{
  "cond_dim": 192,
  "fused_qkv": false,
  "moe_every": 1,
  "patch_size": [6, 6],
  "one_sided": true,
  "grad_clip": 5.0,
  "steps": 18900,
  "adamw_weight_decay_other_params": 0
}
Rows from block 3 of a small class-conditioned image diffusion model, named by matrix and row number. Rows with one number within an expert belong to one neuron, the router's apart. Each number is 500 + 40 x the weight over its row's rms, rounded and kept within 0 to 999. All counts start at 0. Numbers have three digits each. After the name is the row's rms in percent of the matrix's.
Before each expert's rows are labels from the 100 images, of 14976 (inputs lightly noised), where the router gives the expert most weight on average: "top examples" is what is common among them. Only what is clearly more common there than usual is listed. The data: photos of arthropod specimens (BIOSCAN-5M). In brackets: how many of the 100.
# router: router (model.blocks.3.mlp.router.weight, 8x160, trained with AdamW), inputs 0-79
# gate: expert gate (model.blocks.3.mlp.gate, 8x160x160), inputs 0-79
# up: expert up (model.blocks.3.mlp.up, 8x160x160), inputs 0-79
# down: expert down (model.blocks.3.mlp.down, 8x160x160, transposed), outputs 0-79

# expert 3
top examples: order Lepidoptera (42)
router.3 074:491540425533538558472512574405532487423498518554554533490529521527498525526522536561515553495561572495488488498508508467577496496498575520480546524522491509548437585476497558534478501544540513528505552453519560521446453486486535491449499501
gate.0 093:503505597539522562546528508448500502510519560496529543400412508476543436476492462507480479501532504533561561450439464515443441515519477409521485566530462468453501486529530490549544470479500502527476524523502476542497544510510482466435492487
up.0 080:511483437519502498489536476454508415567495520555499519363474559507490487561501473430460453539546495454514579479462445498476477553487512453489490464484507427490590501472540537522488529511465523518490514516492456516528539540497471482471514466
down.0 096:572505553539486519508478490618483552588503491491472549643442504490460482519468512455480480550538449471453493536470464541489521502498516483485501502564510535531400482518463576515429483507451530501501490493502581466421502462498480500448518465
gate.1 121:533523519504565504443475499483451529532557534569463524533488560512506537488461481441475482573582466546492510483533495443466503486544513481468417565495524515493545510517504537498534533514504419524545509568430463485551500558523491479570414469
up.1 122:552536512475605572457458498491502539498522518507472557498499576487521493456448440487449490542545506550525531470514497468476525521585502459494416577526523447513568582470502532524484494497484411538495495576485449484510501536497532458543448472
down.1 110:512548556459451498557531482513520506482493476522484476533518538487499462534520504502507474570564528468572499497515487534439473490432496471463449554485496480475480502486549465547505550452549396505522490554501489497507553450516578525472442463
gate.2 099:480557546490523535516511575531520502491397514466452547494587559446516544463442444515593493565530476489500528484466479521465568513552516539427467414467526527515531457494514506495565522547464460539513501587525484544513423488511501500506484566
up.2 106:433526499503493524508512472490528499492577475508543478461474489556476440466540482457462513494491478477491492550539496502566447489471515526602504535492434498551519538489596524526505472407513555499530504422507498425501496481516526505433515469
down.2 104:528563468499490503480500547475627470522438510468568483567484475444535536474471511523470553510514470486488469453520486529498525559522521439571528523498454527529526505534427560541530502580483566512490483472511505538543427547462482475575534512
gate.3 111:504550523539461526599546448531505521510551441514603451478501429547541480505558599441479476523465490500517555570476590490511468484432567527579482493531503493489511542532518540512554545503482507516577525492482437485507463487542535512493453453
up.3 109:560544492532532481430422561525512480478427525523454590502513631495421505466449419520511520522525533461505517428509399476470472545535417481471471553566551470500604469440494518518498485515531544482426476551549491514515472520456492495517526523
down.3 098:441543510437488458515511504421694517463515471456516419473501562502565479484526424551514522513530527515512542545501434520511532527467445446451542493494489504499576554490485541513545521542522491521441498546540541496599378524514463507515539475
gate.4 085:605534584448518458586457518484480448544497509468531495461503535484531542505485525488491512502504456551506585509497491533406514508509448507460467526560579527492489580483530511513520560506514550532512515482521452478590495435529514513554518558
up.4 071:512580501472515443441465498489479584493531495496503458554541536490473517457539510479495490532496507471560433509419428537496515505478462464521526479500467458487474462515397519529489516481458481451526402439433525500486495411485504499536511501
down.4 074:454475420500516540520496542438558583489507499456471524591506481546482450555472492507500522522488429503517481499536499451542472445517494420509485458466502460504505473480499488433465511483455470495510461484474455464594480457508478550502456536
gate.5 110:569551502488541473503501506444504550543471446492475485510531523474532504499530534503539407483562598360548500482493511453549471590526478512536573431481437502452518467480534518517531444531527465591385511471419492574540487476481463437534455528
up.5 079:488431467484514480498459457530507492485477518519544499520436468527468478508438425478523559426458391598467500506477457526517507422458484499474460537515516500481511503478505487524478527495495554427561472480591517411495592511524507564534565446
down.5 091:454449588527471502517470502390407553495479508505551535463528507490496466567448521538472550481477424572478523520501574427546559510458536511504527495458444479476479516492552477535527535462491459555450473468421465427560500452485526551451438464
gate.6 089:468550516491547485444494456482465468545440468566500516493518532455502509534482493511434432508419547536475559513490458513504496563610448553529449534416468461525535557546528458462514487537514452538503469537560496574405456411499498441524525415
up.6 095:497496487527506471509519429497472449475414472560499424501498463458525498523443497464453481491474518544513522542528542505539509531557362512471492514493502441439500523521508460534495429548529457483511519518506520533491491483513498476500516458
down.6 088:577498436455485518571487531502423585523504486498492584494438489481533467566569491527451468573517428462529488513554440455530476524516490487497496508510506503488495452573514468524428426422516517482490449507514590442446549530537508560540496573
gate.7 119:535483529543545454524513547490478476527472469559493515470456537524485503553447547484557530503532485572492469578468443487496555457539515474549533569516508496539478492438490474500557520521464540547504479479517466511540476490532507583502489488
up.7 092:534481464485507534455491479529460499470523468547423466503494460528497520467523470490478477505504539427480486452548499462501454500449482460448457527551459533432523504564466475514482466479521474484452537503475519417533587495510487467510534486
down.7 092:602466605581504495501490506477428473448488466617466510469481445500532505491540542482486505517451555465519553533530544486482523457499438456470522563484427531509600459598517452478561517507479502456519536458515415538528568495510477439427509525
gate.8 083:429584439513478550512509563542540491467437479495508472515529533528489536540514534532515423524523529453514520478593533478514515453520570501537547450521516499546488491510495532430520533549550538545494541537514517525510539458536497443499552480
up.8 087:479532382582522475499477538437469456497563381506515540596545490548514533493519460524446497509534491455533512441527486550505473489488528492440517458491449555517514470445510551498514584456542517507441457544531512558506466453536465480484569505
down.8 101:501611329462499489515502478550519592438504531489528493401570515502493464478495516503484455475498522530451507547527437466501527479469563492444499483515483511539495499458526495488499532521473484509496491550544443443534548486511463527564517524
gate.9 069:444563549536471504474544493468525500560508499489510599492516520491475478543491534535532446570495521503440570509545460558531549469482504557544536443447458457537485523499501470452535511526489491548533528530559492513453478469510539447468526505
up.9 101:518502487560401469554480513518510501504470577524546485475501470502474475483549543521440502480479470474471454460528578432464511489492473502569501578533401511482574560583500505496514496528526502494478504539491507502512514498466564537465445553
down.9 104:435566506375497529470469460474519490502456475458493549520528469465509523430469487463538474486448532495488399528573553555546538473556488461483501440487459499556500600540516499505560507532460528495516494500460413544512504458496513559523475442

# expert 5
top examples: class Arachnida (28)
router.5 124:335515522449498508477547527494527488496487524493524512481499516521456467505493508449488468502595508496498449466393481492355508521479528448535531513524509435482474502497545576509513484496530509513513514490516380531443424552507515473507514464
gate.0 098:476535507556551501503497557537523498527567488523481519492460439480477486537544542481451484513503514517476482616499501465456458484485532467535516578503456489439475471477543450548536434512479547514544479442519537446527454578520561494464516527
up.0 097:523444498499430471489492445470520512472437536473555433468537571543516499425474535523577517480479460478563543451471495532518525530519496524461504432543556524535540526507451555471496582536492441495497543515526453510509533510446486509501467468
down.0 095:434482505484551469518529541549596481483545496532540562481581568469490501471545486521548486509428571573440534534434469503508467520475482436454490440486563534525535466539529491465520578457523398512504508546489536479557428522512459471545454507
gate.1 120:503551500467483502460447488514483522584408518535498555530471502436550444412530544510450536548513538462480551568507489473489505449521537558456469522469516493369508530483487466447528474553460448477501514478493471442480566427466473500475481440
up.1 132:527434501543548468548545501462512466575575453584480523477500542543417539552458491478581412513466534462475472482497529469516519502491471512512523504535473529562499497542491422461572572445517496497510548462459500507549434468502532499500508568
down.1 113:498489406513504461448459472469575493403446538461448515601522491466523481484522477423564482508589511460524464531473542469470468528543496498515512477505467485548478510479531448451444493576476525516508515506446417481455526435507580526487519484
gate.2 097:545536490532477496503491502508454531545470505453434534553478497422547550496496441505591504549508503519453469519515554437442494427513458443432494478502493488501568484506488494468505476474532463471467479539477407490445489438438481480562486499
up.2 096:558539461515537485485468454473511534492543475487498453480578539530457488523469531482438552418489457492489462557438487496684509508539538544512500527444525525510491503446488478476480453505456518500538531462516425474444429484506509544490517503
down.2 104:567477449499476480507504544454560467480466566490510536435522505467574551497536537509413535492556515501517525540603495500477461593579496510564513485511462534508517521457542536560510565546553551469513570452498459553445476416498433477524528545
gate.3 113:518485545472552475519511565510517476520493467455458517494520544475543473466457464540517513491507503527460504500522479507463437455464522514382559489539560542469533524444497498538553451458503438456495504430500487523525439518416505449524480544
up.3 113:517441463529494493494520468486482517511533528589532472478511508572430550518515533501469493509445476498536540512511511499545578546567422511579413484456421465511463512518482482455483566546478551500507500538491541437534550476604502536435533467
down.3 098:495480624527549513480487530499570436512457561460511520468479496499524483515457557512489465561482531521440463498546502520550456535423475483552457497484446509506467478540500495495543514521518534544496521532510528541546406509404480459497510496
gate.4 092:439424537480478527481412486566489418521513513530474460570509481493528477600495528437482474440435521446453536525546508438485518498496395450536542496486563519485527518553483502472519467562519466464530585455464492462455517527462482563574465541
up.4 083:524503448504548489521510504479447546520431462495473517468511532487462525421492454539568516475504485528433524471443563518579494464574530569512487521493506519487420536478474457514556502492476541538473445510517527526549507416495540484489493468
down.4 094:528512355490499497526483550544468471469524531495463565448469498484544459510462519448475509557470453526545510564580491455502542444461523479490495487486478536557450469470504490431502544541514515464467502498536574517469587458504467533465493524
gate.5 111:510555505510472552521431438484508512527497442502500521471510421558581458523526551460446511498518504527533471565568519509506444493503555472490484516467501527464481502544474464435499511508492537485555504484476480407492419577453578469473514575
up.5 110:490521485566483495546484420490500519487463470461489521504497452544560464534503518441500562481554498538561456499521475503483468489506529481484512585509549496476548517501461491539492471513461564504509544474495493470489450545448532465459536602
down.5 109:478534524484489495461544571484481500548529449455547474499492483447454523511479558542449571512505452493525473479554527537524543496506556564516517575482510491520515530546509534479482500518528542455570538483492520553477510492537520554479523506
gate.6 080:430488560547515476546504497629493541534516544506511489538465534522518526473504485463530439467547521508449514515492543561484540516463479506606514540511503462492571487546532485467527527488506478499493514566523421517473428475556547489563500461
up.6 084:520434506442480468506533494503470451495516523453517563460464539456517488503544462423594550604443501447466478449460458438468452504510497458472488501506529434489513545522528541507460485543442462472462513462544541501552465474459479550520530509
down.6 099:489477516597522547487468499418446597486495567473516467518511518522456464532447448535601533635482522503465462521474449537462563475479508493417490478508491478518524454518497530492491510479464477480448486501509470498613530525538493444409499468
gate.7 112:491450541507483500587488480508508519546481457509608492514531514475421516425500594515490436433509494471532540536520568501466491480471489521484519508507462504487441465558415462493530544555509427481481520452484491482576520508547494539474498468
up.7 108:506552488519541517446535513478490471493502517461422552522533500515556476565533431553480583499455489528471513525487475528457538481487551505525467498492571541507579552485542500489534455437520507471493529502508482546461392501447498421502517546
down.7 101:485522499453495534580455490479508557527486464486452452456493502494443533492467358492507540523492538481460570512473403526553483498483532495502469493473540514523581449464426509515481429580478537474499486511529509460454415529555468532501515447
gate.8 087:535449516522561529494466537484484527542544448573535508530574480475504545517499487489544538584434510470522444542509549527556500386467512553508472468455426577472511441528447485483580489505508413498436456549474503483574479477441542495522503567
up.8 077:473495513510471546501478451463545505442511469460442482502452525555467467506508555460534432416507445550518508491544484489478512546497481479506489506501537443459493517505489506430482490495499491524565579404578500539438511486508495488523517423
down.8 077:542539461514538556493484578381648467437501597467484492536445469500454498521488503508471543579504453499585589492456492494504550532525508536484554510522492526498475520555478526463645519469528486472489511556540503487587588506493489497499507540
gate.9 082:508550567496450465520482486521492479531549489545512455564515551515442517385498557439470542427428488467488540539473500512506454564474531519514495523488489490536469537506567528538520467511576492525485547492549478510577391520540487479475542479
up.9 097:477502506490495423506528549515474432497516472553530540535518460566499506478467462439506530472487564537431508472495492488518533455546447496473528537481548493423487421545455520496467401521509496481377523544438529545506490529454456465450585475
down.9 096:485481580478467440519486493527436567496462500499459469487550517430515469512545475597481505542481502471541496553531504537507504470434489500572454478476484465395504494570467477449496482497490471488453563450483508449462521518468464488487547507

# expert 6
top examples: order Coleoptera (36); order Lepidoptera (29)
router.6 081:525482438533510485444446491480456504472448409525461436493502479458462479515471492527480562479419433409448592486573453456540435450485486607476509517463472558535510509496455456548484476519499482488478487463466515459523561462461440476419436503
gate.0 097:464575521508537525516464506459569526528470451462455430491468513472484453496494484521509554498568510595513559552457526544548580445516414457516549517539500480494487460497472519461486451457579507578474438580509565497504465450508525560534436445
up.0 102:449505521484450511440414541456509505532548423459488468583517459516504495537463561524479530479566441458495460523508481593525529446523539475508472496501533503469498462541521484501512487485461411549499517522480519481502464419504568509493491523
down.0 108:488541520526422461516572453553474497476426541553550528428463602455450492520517488519506527514491549475480481466549504483484522475508466511487568541501543437544481450524453481455515463543433519524544519552482520520499480458473558477524453449
gate.1 103:478521506505445504567436543534453443556494509464430494505444547516532503386424496552523539552473504466493499524503515419478532515537459487553506603520562476561538449438462466511511516444486479490480503543494430521532440529537465457551535546
up.1 106:513519503506496518546481483569475505522486575510502436498493521510510532408468543480496578484488548447559495485563454531449524497579518501534529590554551475479556471431551465428452509487457492491528519512514507521468472529494513467494561522
down.1 110:451480507453546448480537458401488524498509409559460507482520547520478514483561543521500499462503468590477492500547462507547422563453494461591560571584500550512537542447441495474479484543565471454516474525499523507478508539513458567516578566
gate.2 095:514450494454432457450452516491533511615500481519486534497602504525461509549495495491537497535506463496454445528492472492466473523506482572511477488544517547471455419560542499478588476543406475458487470493484471415474476480506538498500428518
up.2 095:530597474492519535567507448500511585457407532479429457510513534477498433523509458589518460499534555521502538520494528473535578528502437429496503499521524463478511451446485522548414540451514558522498525526494514499557473461477485530523468493
down.2 097:434507525527471481458556498469502440554458493442505514484514504529510538526506500520529564476464554515461566439533488513527477470503435605548519556540581469503586530562440490557523439554505459518470479522496559516522412564510485395526482470
gate.3 094:516556543458446442487509542523575505562450487461408474545515472503494522564455542474515458489483533551468520463502559499520602476527429434563563577543465505459460485506493502506523451471527515548493474488465510498546450461465500488587489498
up.3 087:530502488532451507479543449503509528486438461480441451568467509511529486542499486487411457507516506490499578574486444539544503481465471513456478541518423537559482477647543446466563472536507505468508510535536456464518413475574418497535538520
down.3 091:482474550426517464471536541477546423534491414489493497466475511538446486511528545442519433465479508486522493479576550454480484468502487521448542549459471473511488510557481400348540563485487455543525478472499525491485450459470539535528472559
gate.4 101:519544503542466553534497524527480405520504505496510491539500576516520487391518499474518541495505550556579439447495512588417500483565516531458522518508485490485488487501483450599440511495503485533442506569491501501496469544551487503373536549
up.4 093:517540513543484538530470478531443462557527477500519550505519460455499530383474526456462559482520484510546496462523472493454505429498547549494518536457504511450513446525518452531568511520479486546471458489512563553408463496522495514398526604
down.4 091:448500505507477534513525515448475601531490452573523524394508470547480513339493529533472515502434470544417463463530527465544518505457468469470557522491496443541557437489515483524446503529442437506522497486521548476551512562549484482543497595
gate.5 134:501471515508496427508457532517509499590516433496519519499499528504563473474501536484464415457458506559458513518497425504481575554499370531547541531506480515531453503593543450500530442478433493534487438528455503541485470452441500578531499537
up.5 131:529490463452489553477550487472495496499537554509539535494538472548421492514504456499505591521485489467566478471515558455479429451481658490473458493486486487468524456376488581507494569505565500439515530428526478506510485513515488452492487508
down.5 111:526505550484493530528472531561543521465496443474518438467532458495555477514529443464520502461508567537398502527468535551492609436562606506478461461464488514438499528458528595491499498481447500411511548443511487550527522502464493549528450519
gate.6 099:491551583510509461476502507584487522563510528457507517527519456488529464447453543477457561498494531474512456491498528506440482446529513499486449511468519446509503530440473432439519447559500483494550471462516515553402494482455580467529516455
up.6 094:521430448505456456546475540433473457412539491525482476456436551514485490488502502466523479497478480516543506520533434574495493527472510476505543497522485519480553489520496530508444525408500512497495492498487445473531541539535399554537467546
down.6 103:525416480546486495485520437583482543514469547497494468538491514522547476524468480529570455567533519458512511442472488489431443577560499545530513502571518502514515532528534550550499515565473531526469562519506593522559532543453472404537469494
gate.7 110:453432453522540517530562557463508557525495512490577480515496481496511573509462562542485511545493515491454541487493454510610439471489530540508546472560436539431562455527502514522550557474536546496440497463465498481522505470505450438500518530
up.7 099:541579481504444522442446441535547490464540416551496542472539482525461423500435446532493480390508469529537483462552550453491563464478482509509464463402517505609465521495457479472461465541520395438510525550476560488467501498488530520467513492
down.7 107:463464411499513477506474466594564470423537499542496498534519475519501510490453479465553550470573587548531561556531492530527503452541520440531477494483503556488427552520515483480511494461537495548499466495485514490440561410537495529455471553
gate.8 082:454522518521521439485490522501431557619453491531469499457484482485526500403489563540489472548523509464435527469458403544465529531427438588534433505529510485448565525491529435502559458526445504541511503468505515475455498500517544478434520496
up.8 096:554438501501530544501431521487472440462545450481490468516478593487505500559557465495496451464461534555536493528579434468544445469528435469455506475522482512545440593547467494491517476496480522495525496475470516458503530455499461567527468503
down.8 074:488475432498478490498495535436615626514474494438524492468493493469514496580488507515502451521490498510499501515500544490505490434463479687502495482451472506530431467460534435419503541506512478486511493463495519488602513443539555534403478484
gate.9 097:523520515522545534563470448484535480546542474546441439508489558505595556470527505465503477496543518465506592495493490478499490497521427508451587520515512526561524556558517526455566503443442529480499552528573530534477492485466481470490479473
up.9 097:534559519511439478544538589502472470548448523508426474486528576505595460505518535569500475477525440415483549530533576435478510560471420529523505516470472527558510470496467509468565508434513518434421526433544506468508500485519501428511488551
down.9 106:552496471527515506516504522467471502488478511548443549470616583473460537487437527510498535482520482560549530511489496461496457514486493508492566525492431525533504542512469456468459523521522545522476474497588496497497530469533496510458529539

# expert 0
top examples: order Lepidoptera (27)
router.0 129:382481532422522475483532499513520529524492526509518493544504511516473493438502473511483483420563499474522437461475486491510493497475514438496511495484489458502465530477495480497528516459488504502507523477516394514367426536502509518554514518
gate.0 087:465501459470530444449521525491560558511488532446505545448465503441519522507496494454533448627535469477518572593519519557464504501487506397472467514480563513486456474504495528451518518511466476502510522483497548457584433509532498511483503545
up.0 089:443547580562474522516529483423509508434504523562473449550471504594527453559520529537511465413540529507471475463465494495597509485521474504507535544555500432509512528528469507557525474536535561530503492570533396551533522504446517544453526536
down.0 098:492561451454488455423525496566428450431474483631560512483541474439563529524495521500488526501489475508586523591468432513479517489453490467456566494515427470459487458516470469462526507488480554502523465481528446461521488461499552459559513562
gate.1 117:510480579496573542464468510530503470545523478479524501502471535490513494470499532495621505451524491587499509534480492557448520491564430552495507445479456526383502492497450477467504499505523449494532466549543468552483493529548493494462538460
up.1 107:450510525437513497472459477580520559528492432514492466522515492524563496424505546438573462455560476516452460496490532533487516471468473514507508374499456547386489476495489449470537514467542503513527474530570464572488470504530492512504526559
down.1 097:483501502541426498515532520465509484493501521552510507495469487483450491518488488506596511439551505436505447519536473494520459501481431462542514446490468509380470560490497487499498506566497475476551480570600540437477488550414448493505527441
gate.2 102:495479482468558504496481504529517461580593462466510486511452522435510481513530491440480464580512494543517434502622502543476444531498513571406529494501540486521585523461470502570527538539466519464492518522529508482519428432516520498504496562
up.2 113:478414498542506533520490465533496489481397437491488559535502492534454501601543478473513475467453575501552496517519498507495520504515461517527530610507462379459500591522499444515505502474514575447481510457445552490490450483444467575473478513
down.2 103:474480543464421547463497537484502488502559538458483487524517499475552485467463493526511499530431413516483465476497491487521455507461499522537584590532522402495494410539493498492499493542444610485498523470445536474454497492522466426517514532
gate.3 129:564504549510489440549488615487540507516482517506456487439590462489528533555515558513520506488480501537502503506474524502414548511497531526470411469451525522466502466408491462513514509513417419470525539485480486498490461501508516531544496488
up.3 140:472539493461531495569505532540489537491554492502438491516592493479598563573517556488570472503469518507514517492523494524501544526467497476481387514464543492450488429421497489515470559488446438473563537511480490468504469500526484597592520492
down.3 109:516488487477528502462495420467441485503491532537461497466568493545466457544494559547518477508464491482474490479497504436553482477500545524444399486471514481449502540416538449556463573463610409443525512527470545520496520484484516427473513489
gate.4 079:483452422569500489455550440472488445463470444518542547559491478564497487501499472445500509583538473536500544477490485529585471517475515501518472492569512512547579478516515554522454501497430550487557518527562562523479620480527502466533528455
up.4 074:477495567559496555454509492525457503460484476530495407382482477537518476497516513479476521530439514485514518489566500468537442513461464574497485505562540556529575476550506521569477480517540511459454563482450478441578527526452499471479519526
down.4 088:437489613530496533507515513448510593497536521485506591606509490478527474580522517537490485540442517496464476506553488550540537453512504391510485463496483467488492571543460490552479482453460512482484441552482594523475559454511474513477448423
gate.5 070:506453571573526534481501529509504508404515552451492407492473473483542502549553526541511496471540472496587539537495536499594521494516441438552490482552518519496413537549465480514496481513464542534522506498490483483485508499472508505542503524
up.5 071:439447531474482503481482477513583487456453516472531497498495503492560494548539518494492417478546496526496516591535528483576522509481468412519460493494537453481431547505458432442526547511515536548493494518545558472592440541498448508625458541
down.5 093:580491508589515494516493497388529513563482500580510386424476487576486518476452535558486532457469469506446471455513506446506541517487516453503497489561459494536559499502479521412561488473440466489495554499500511533548494517539459490405532617
gate.6 128:559552555571555489486509545545497479522487499516450526477542398467551526529505458530531546525481517510502494498474506525436452478522489521503482485477458540461551571469566488517513454485529528574455500461547454494507452506461500521557478548
up.6 124:533528460525566461494535492539522494481505573444517518475526393509520541623498466538543518506478527516503510476509476494471463497522455505532459449509472523505544564469572533510502484494513568539461457485602482493494483565460487571597499529
down.6 107:477537525460462454497472466497432480481545478439432428480478389498454479540503463488528540484500445476533483479494516467542558493494497541515497459492447526444531450465390531529493479542454541580426483464576507555470501536529461450461497416
gate.7 093:455517592526508537466471521624526519530515445476509499498530524464427514429512526503540472464470501511497486546475539620508487459557497554524514468478516538451531498480441409516548549535526458517449463504522461574536431438497592462462497472
up.7 112:538442518467484534492465495467493513487445568483523446528522494439493476510575522532423482482531610462456484579474501475487527556535520517480495609473452459517506551494530539478490506574500530427499506514497523510520466524555521562486500488
down.7 097:471466527523497541481549481540516475449554455520562525400510492592511510481410519444420486464507395529544492416499485500520474498473511482489507600500447500462498432481523555486533508455508490425471519515503497515487491534460518453525512544
gate.8 093:427602462552511491498480458565526561528487487520498499557553469509442486455463516508497496491559493462408497488539515535582555533504515522566530506512512482515513462503467427457517564509490513552493515577525457553499450493498537461503523493
up.8 091:510521470564432501479500504440428381527499541565460529497476488529551494503502548473503463473545494491516504578500522530502514491529459467486476495513488463424512477487468441537519510461516455523502461503490596476530448563440524432434506473
down.8 112:474515455468547536506501536494459542479496476469460448488490510438473522482502535545516470556522474491492505423520532468460506524475460562503461497544485511401517537500546474495506534531498490474483468494487437515494446629584571530550516500
gate.9 104:505526478542565561566541468532486521524513555491527490496464590442483529505423475481460534561524526510486467573507460483532450472529484497550440491569453470492514465537483445490522460423495489530492500569501461495523565416493493502581523515
up.9 100:522559488526522552546501470551507536553495492509527428540481548449436538470441475422460554603491503557497450578488438505494453496494508502504502520586477459499501499511500490523495404406528551498474532607528464451540526439514480556526518531
down.9 107:463474525541413520489454517540549542512512481455555553475529552516525463466533467576457512574506530470450483426528436587573551529526494431502471470529475471465482519515507518573489454528488535481464466521500559520474529473483471450456503458

# expert 7
top examples: order Hymenoptera (72); family Ichneumonidae (26)
router.7 085:605540511504494507498480522592581544539507482407493434573501483474480484519528520500516582519478546497531524517525512547415514451538493411529505512513481497515543487510497479456493445525533488489493458533482548494581581541496489522469510405
gate.0 097:449516555505549486553532558440534540496507564500501546476524538469497498513503493598511493463443558512484456547549515533377506547586463488513521538491486532455438519503455467447497497485455452557456514409471493524521473555497538487522546446
up.0 095:520505548527532503551525551477492551523476541502570531552536471470470514496511507588481473454442536510514523515547555536533489516584522451547553540490474518470430509517466470465537497539497461537451486457522472577393470517510552508440561444
down.0 096:548482491501490487445474467556512493583477474486478492492510495524490508511482497354494514380453460460482487465581537482531490518470472556499512540506466553479425494474575449443478487460518477483461511416455514479480518596539554504469562578
gate.1 071:516530485480493483489506554605524564530490545469514525438540473540478526414443502503556541514410503492504477524482546541524487496508495521476455471518444523528509448532526527552540554526561457492488438533493441482515585508449535494504494521
up.1 072:533495528542495487504526506483464502444530492440466515494509474451529481564523456520467496558506520539494431412475489421419504485517463555472505485496486483560553583479488455518385444414464523475488470451474554498410390436460477499526494516
down.1 097:506451569516464461499480522548476562564494482516447489483511493523491495531499462516453481569581514484486493595515414555488461518489502463503499521506518487502516447446510509522588465569558567514499519454518426437495399489460434463467529485
gate.2 104:489535525551508475521426488471485555549466464532469519473487570522517463499535486501462482458489428514460525447448445533501444489533531539493541562490545497521429444522521436488546581504503496497429527571512575519506513441559537592562485459
up.2 112:479401511486458533484549516470455481547562513489549526476470412549436519512496527517495529467476588480538439497509520502500498519464534489478401542449424505454532541418495504533498429536462458439535549479578415470522490497481487387497536576
down.2 095:497473486513516525506427500522498542504477495508537489505500384504575449520537495489513476524492380528477490470506536552498453467538490512503415470488425577487532438433536559503509394484510485474549491450507492522485488487558470641526525463
gate.3 111:458478469559483489489547481502499480534469462485465482474491523563388511488548504414502470497567504470493518448524507494475480418502487476427575501576525502471534467458462541551521483523495486529514524482529464508496506455516548519508502539
up.3 109:518520513426475525532450498525520538461535521503508514560477481444598506533416493569504542541437491504501447537495503507488544523502503517531422470460474503480500496513539452423482512453476481439481492529457569471528483544444465483494507500
down.3 108:450496462532518490477557493542511513495430413488516469476535462551368496432557490445504583503508501468510500419511511520522492613488506498543434499467475499513470507525452461464501529491466490455499502534450483525460486503554487513479537554
gate.4 107:446494494548468500434504509546537500577530538484540477491496527563481499548506476499488538489506534517420454515481424484502485394529463548568505456428527494428517461571522453437558529526429434505592489437428505546443519459502548504525460509
up.4 120:518532520498586489542498477493514475477488467496518511487463500464519452455446542544555542504514388363477507455525522563538482571540470495410435573537525515521520502433503440497527503480511542497394461594591478506485489509530558431484502511
down.4 113:481522465485465468455510521466554543463526548483494500508443506513488532505551563485561545518537604625506489528495528428479498580451491493440437570533528524513542515432508414461499528530510519477390478581565507512500527517475576568478504459
gate.5 095:505608511514496504490424517435508492532487544514511440526498564531532541575475539537583491505603517501492487548509552518466531504455449526498528524479552555432482422457451482461535534486511547535546578488457530540493508421541540484484466550
up.5 092:474548462473529537542473499466500515551452493606468539529457578578469489568428498574587488528626506568448550526462525449530568463405432538517526499472470555403484412504482538458577479515466583538551528473474533520522531459513519499540457508
down.5 101:575584507507476509530553474531525497475514416506513511500428571506456480555533556426576479511577484503543488459498533455479474508566457507443516495450482532407530596478556505450481523502517505520547605462471475507475541434495457541513465502
gate.6 122:489514509496490551524516437457472534561534519519490583523494453444589566473502494472538495527544483517413504489511538438472584464473579501492483474518473500453525475494541511528550507523559437461511564580471463499489485525464492516554434472
up.6 114:502458544519536418451455509430473490563510493575517535530525521531447482501483490539449490505572486530512480554484458440557512579463405525535510539488511573539507537536459503528515476467434505523529492420542464445535402516486412498503534471
down.6 112:498434474503485412530531458529524506487524480501501553506481563428588557451508495459451507476503479504444486466506464500514580557511403502494528556486519524552502498517516497485487498544539545513489429395527507536454455495504465537540575550
gate.7 080:436573433456507500498518543538545530516524500548441542505451505500438526448450508472426484485472532455484513459491528498508464482515501476543513524507478502500488479410560547488512472420522506523429515529546516575522491603552511438514543476
up.7 084:535499525558455472522496559484431488460536417566521452452538424506466464549486505511473536576511457516446502487547511497472533569421456570630478510497441550487461475485458448503475429572499505454485539470528457512515548420508572487522563514
down.7 095:465548521409510479509505475487360525590484492566553561590561448504539530554505515505509501552478537516546488512536529453515507514554505432542491482498453524501491516491542455517569499444507475483501497492507530506481552350509562554539484543
gate.8 074:469510497522489523487492500456526580579464492563439488395496517499491479522561507527497518450527510524422534461482463497530488503542517543531552519467550463497510471498488434394551552484504471531464529520530558591503525463555492537577504456
up.8 079:506547542433469555565505500507489488495449567489462513553468573515511457470487478450522379505570472558456532486544532512541493506533515429499482507488478453459458571479501552461556465509423467413485514495568512549479461529559508465543520460
down.8 086:497478519533532512533490496465523581572534454475479488459489495495567483449505493563493384475543531529471507456494496530467466515536551585560464491522492485451455469434485587495552474480582561468475559430524498517469351510497475510530501509
gate.9 094:460476466540500450529520499496486554568480470505490514474450482592458508530537464550541470514439566525449503421432513529492480509487507560495489513504463496530427498481472460481543494568497528478458492539530551524502562525490533462533512463
up.9 100:469513478478553547404526519475535496475501503489498448511567463431490544475466571519529538477531401475521525622526491471561525464494500467589497509491565511508550419537559602458486450509512509528567516482499525522535462471496478493468442536
down.9 098:539485462527451493624474473506532512448496439446487539556532478580487469532545551456521538486502580509467520373493504518472486475574478550579481461468535486448532592537488561458537413484521478525582512439473457487503502473518465492484422488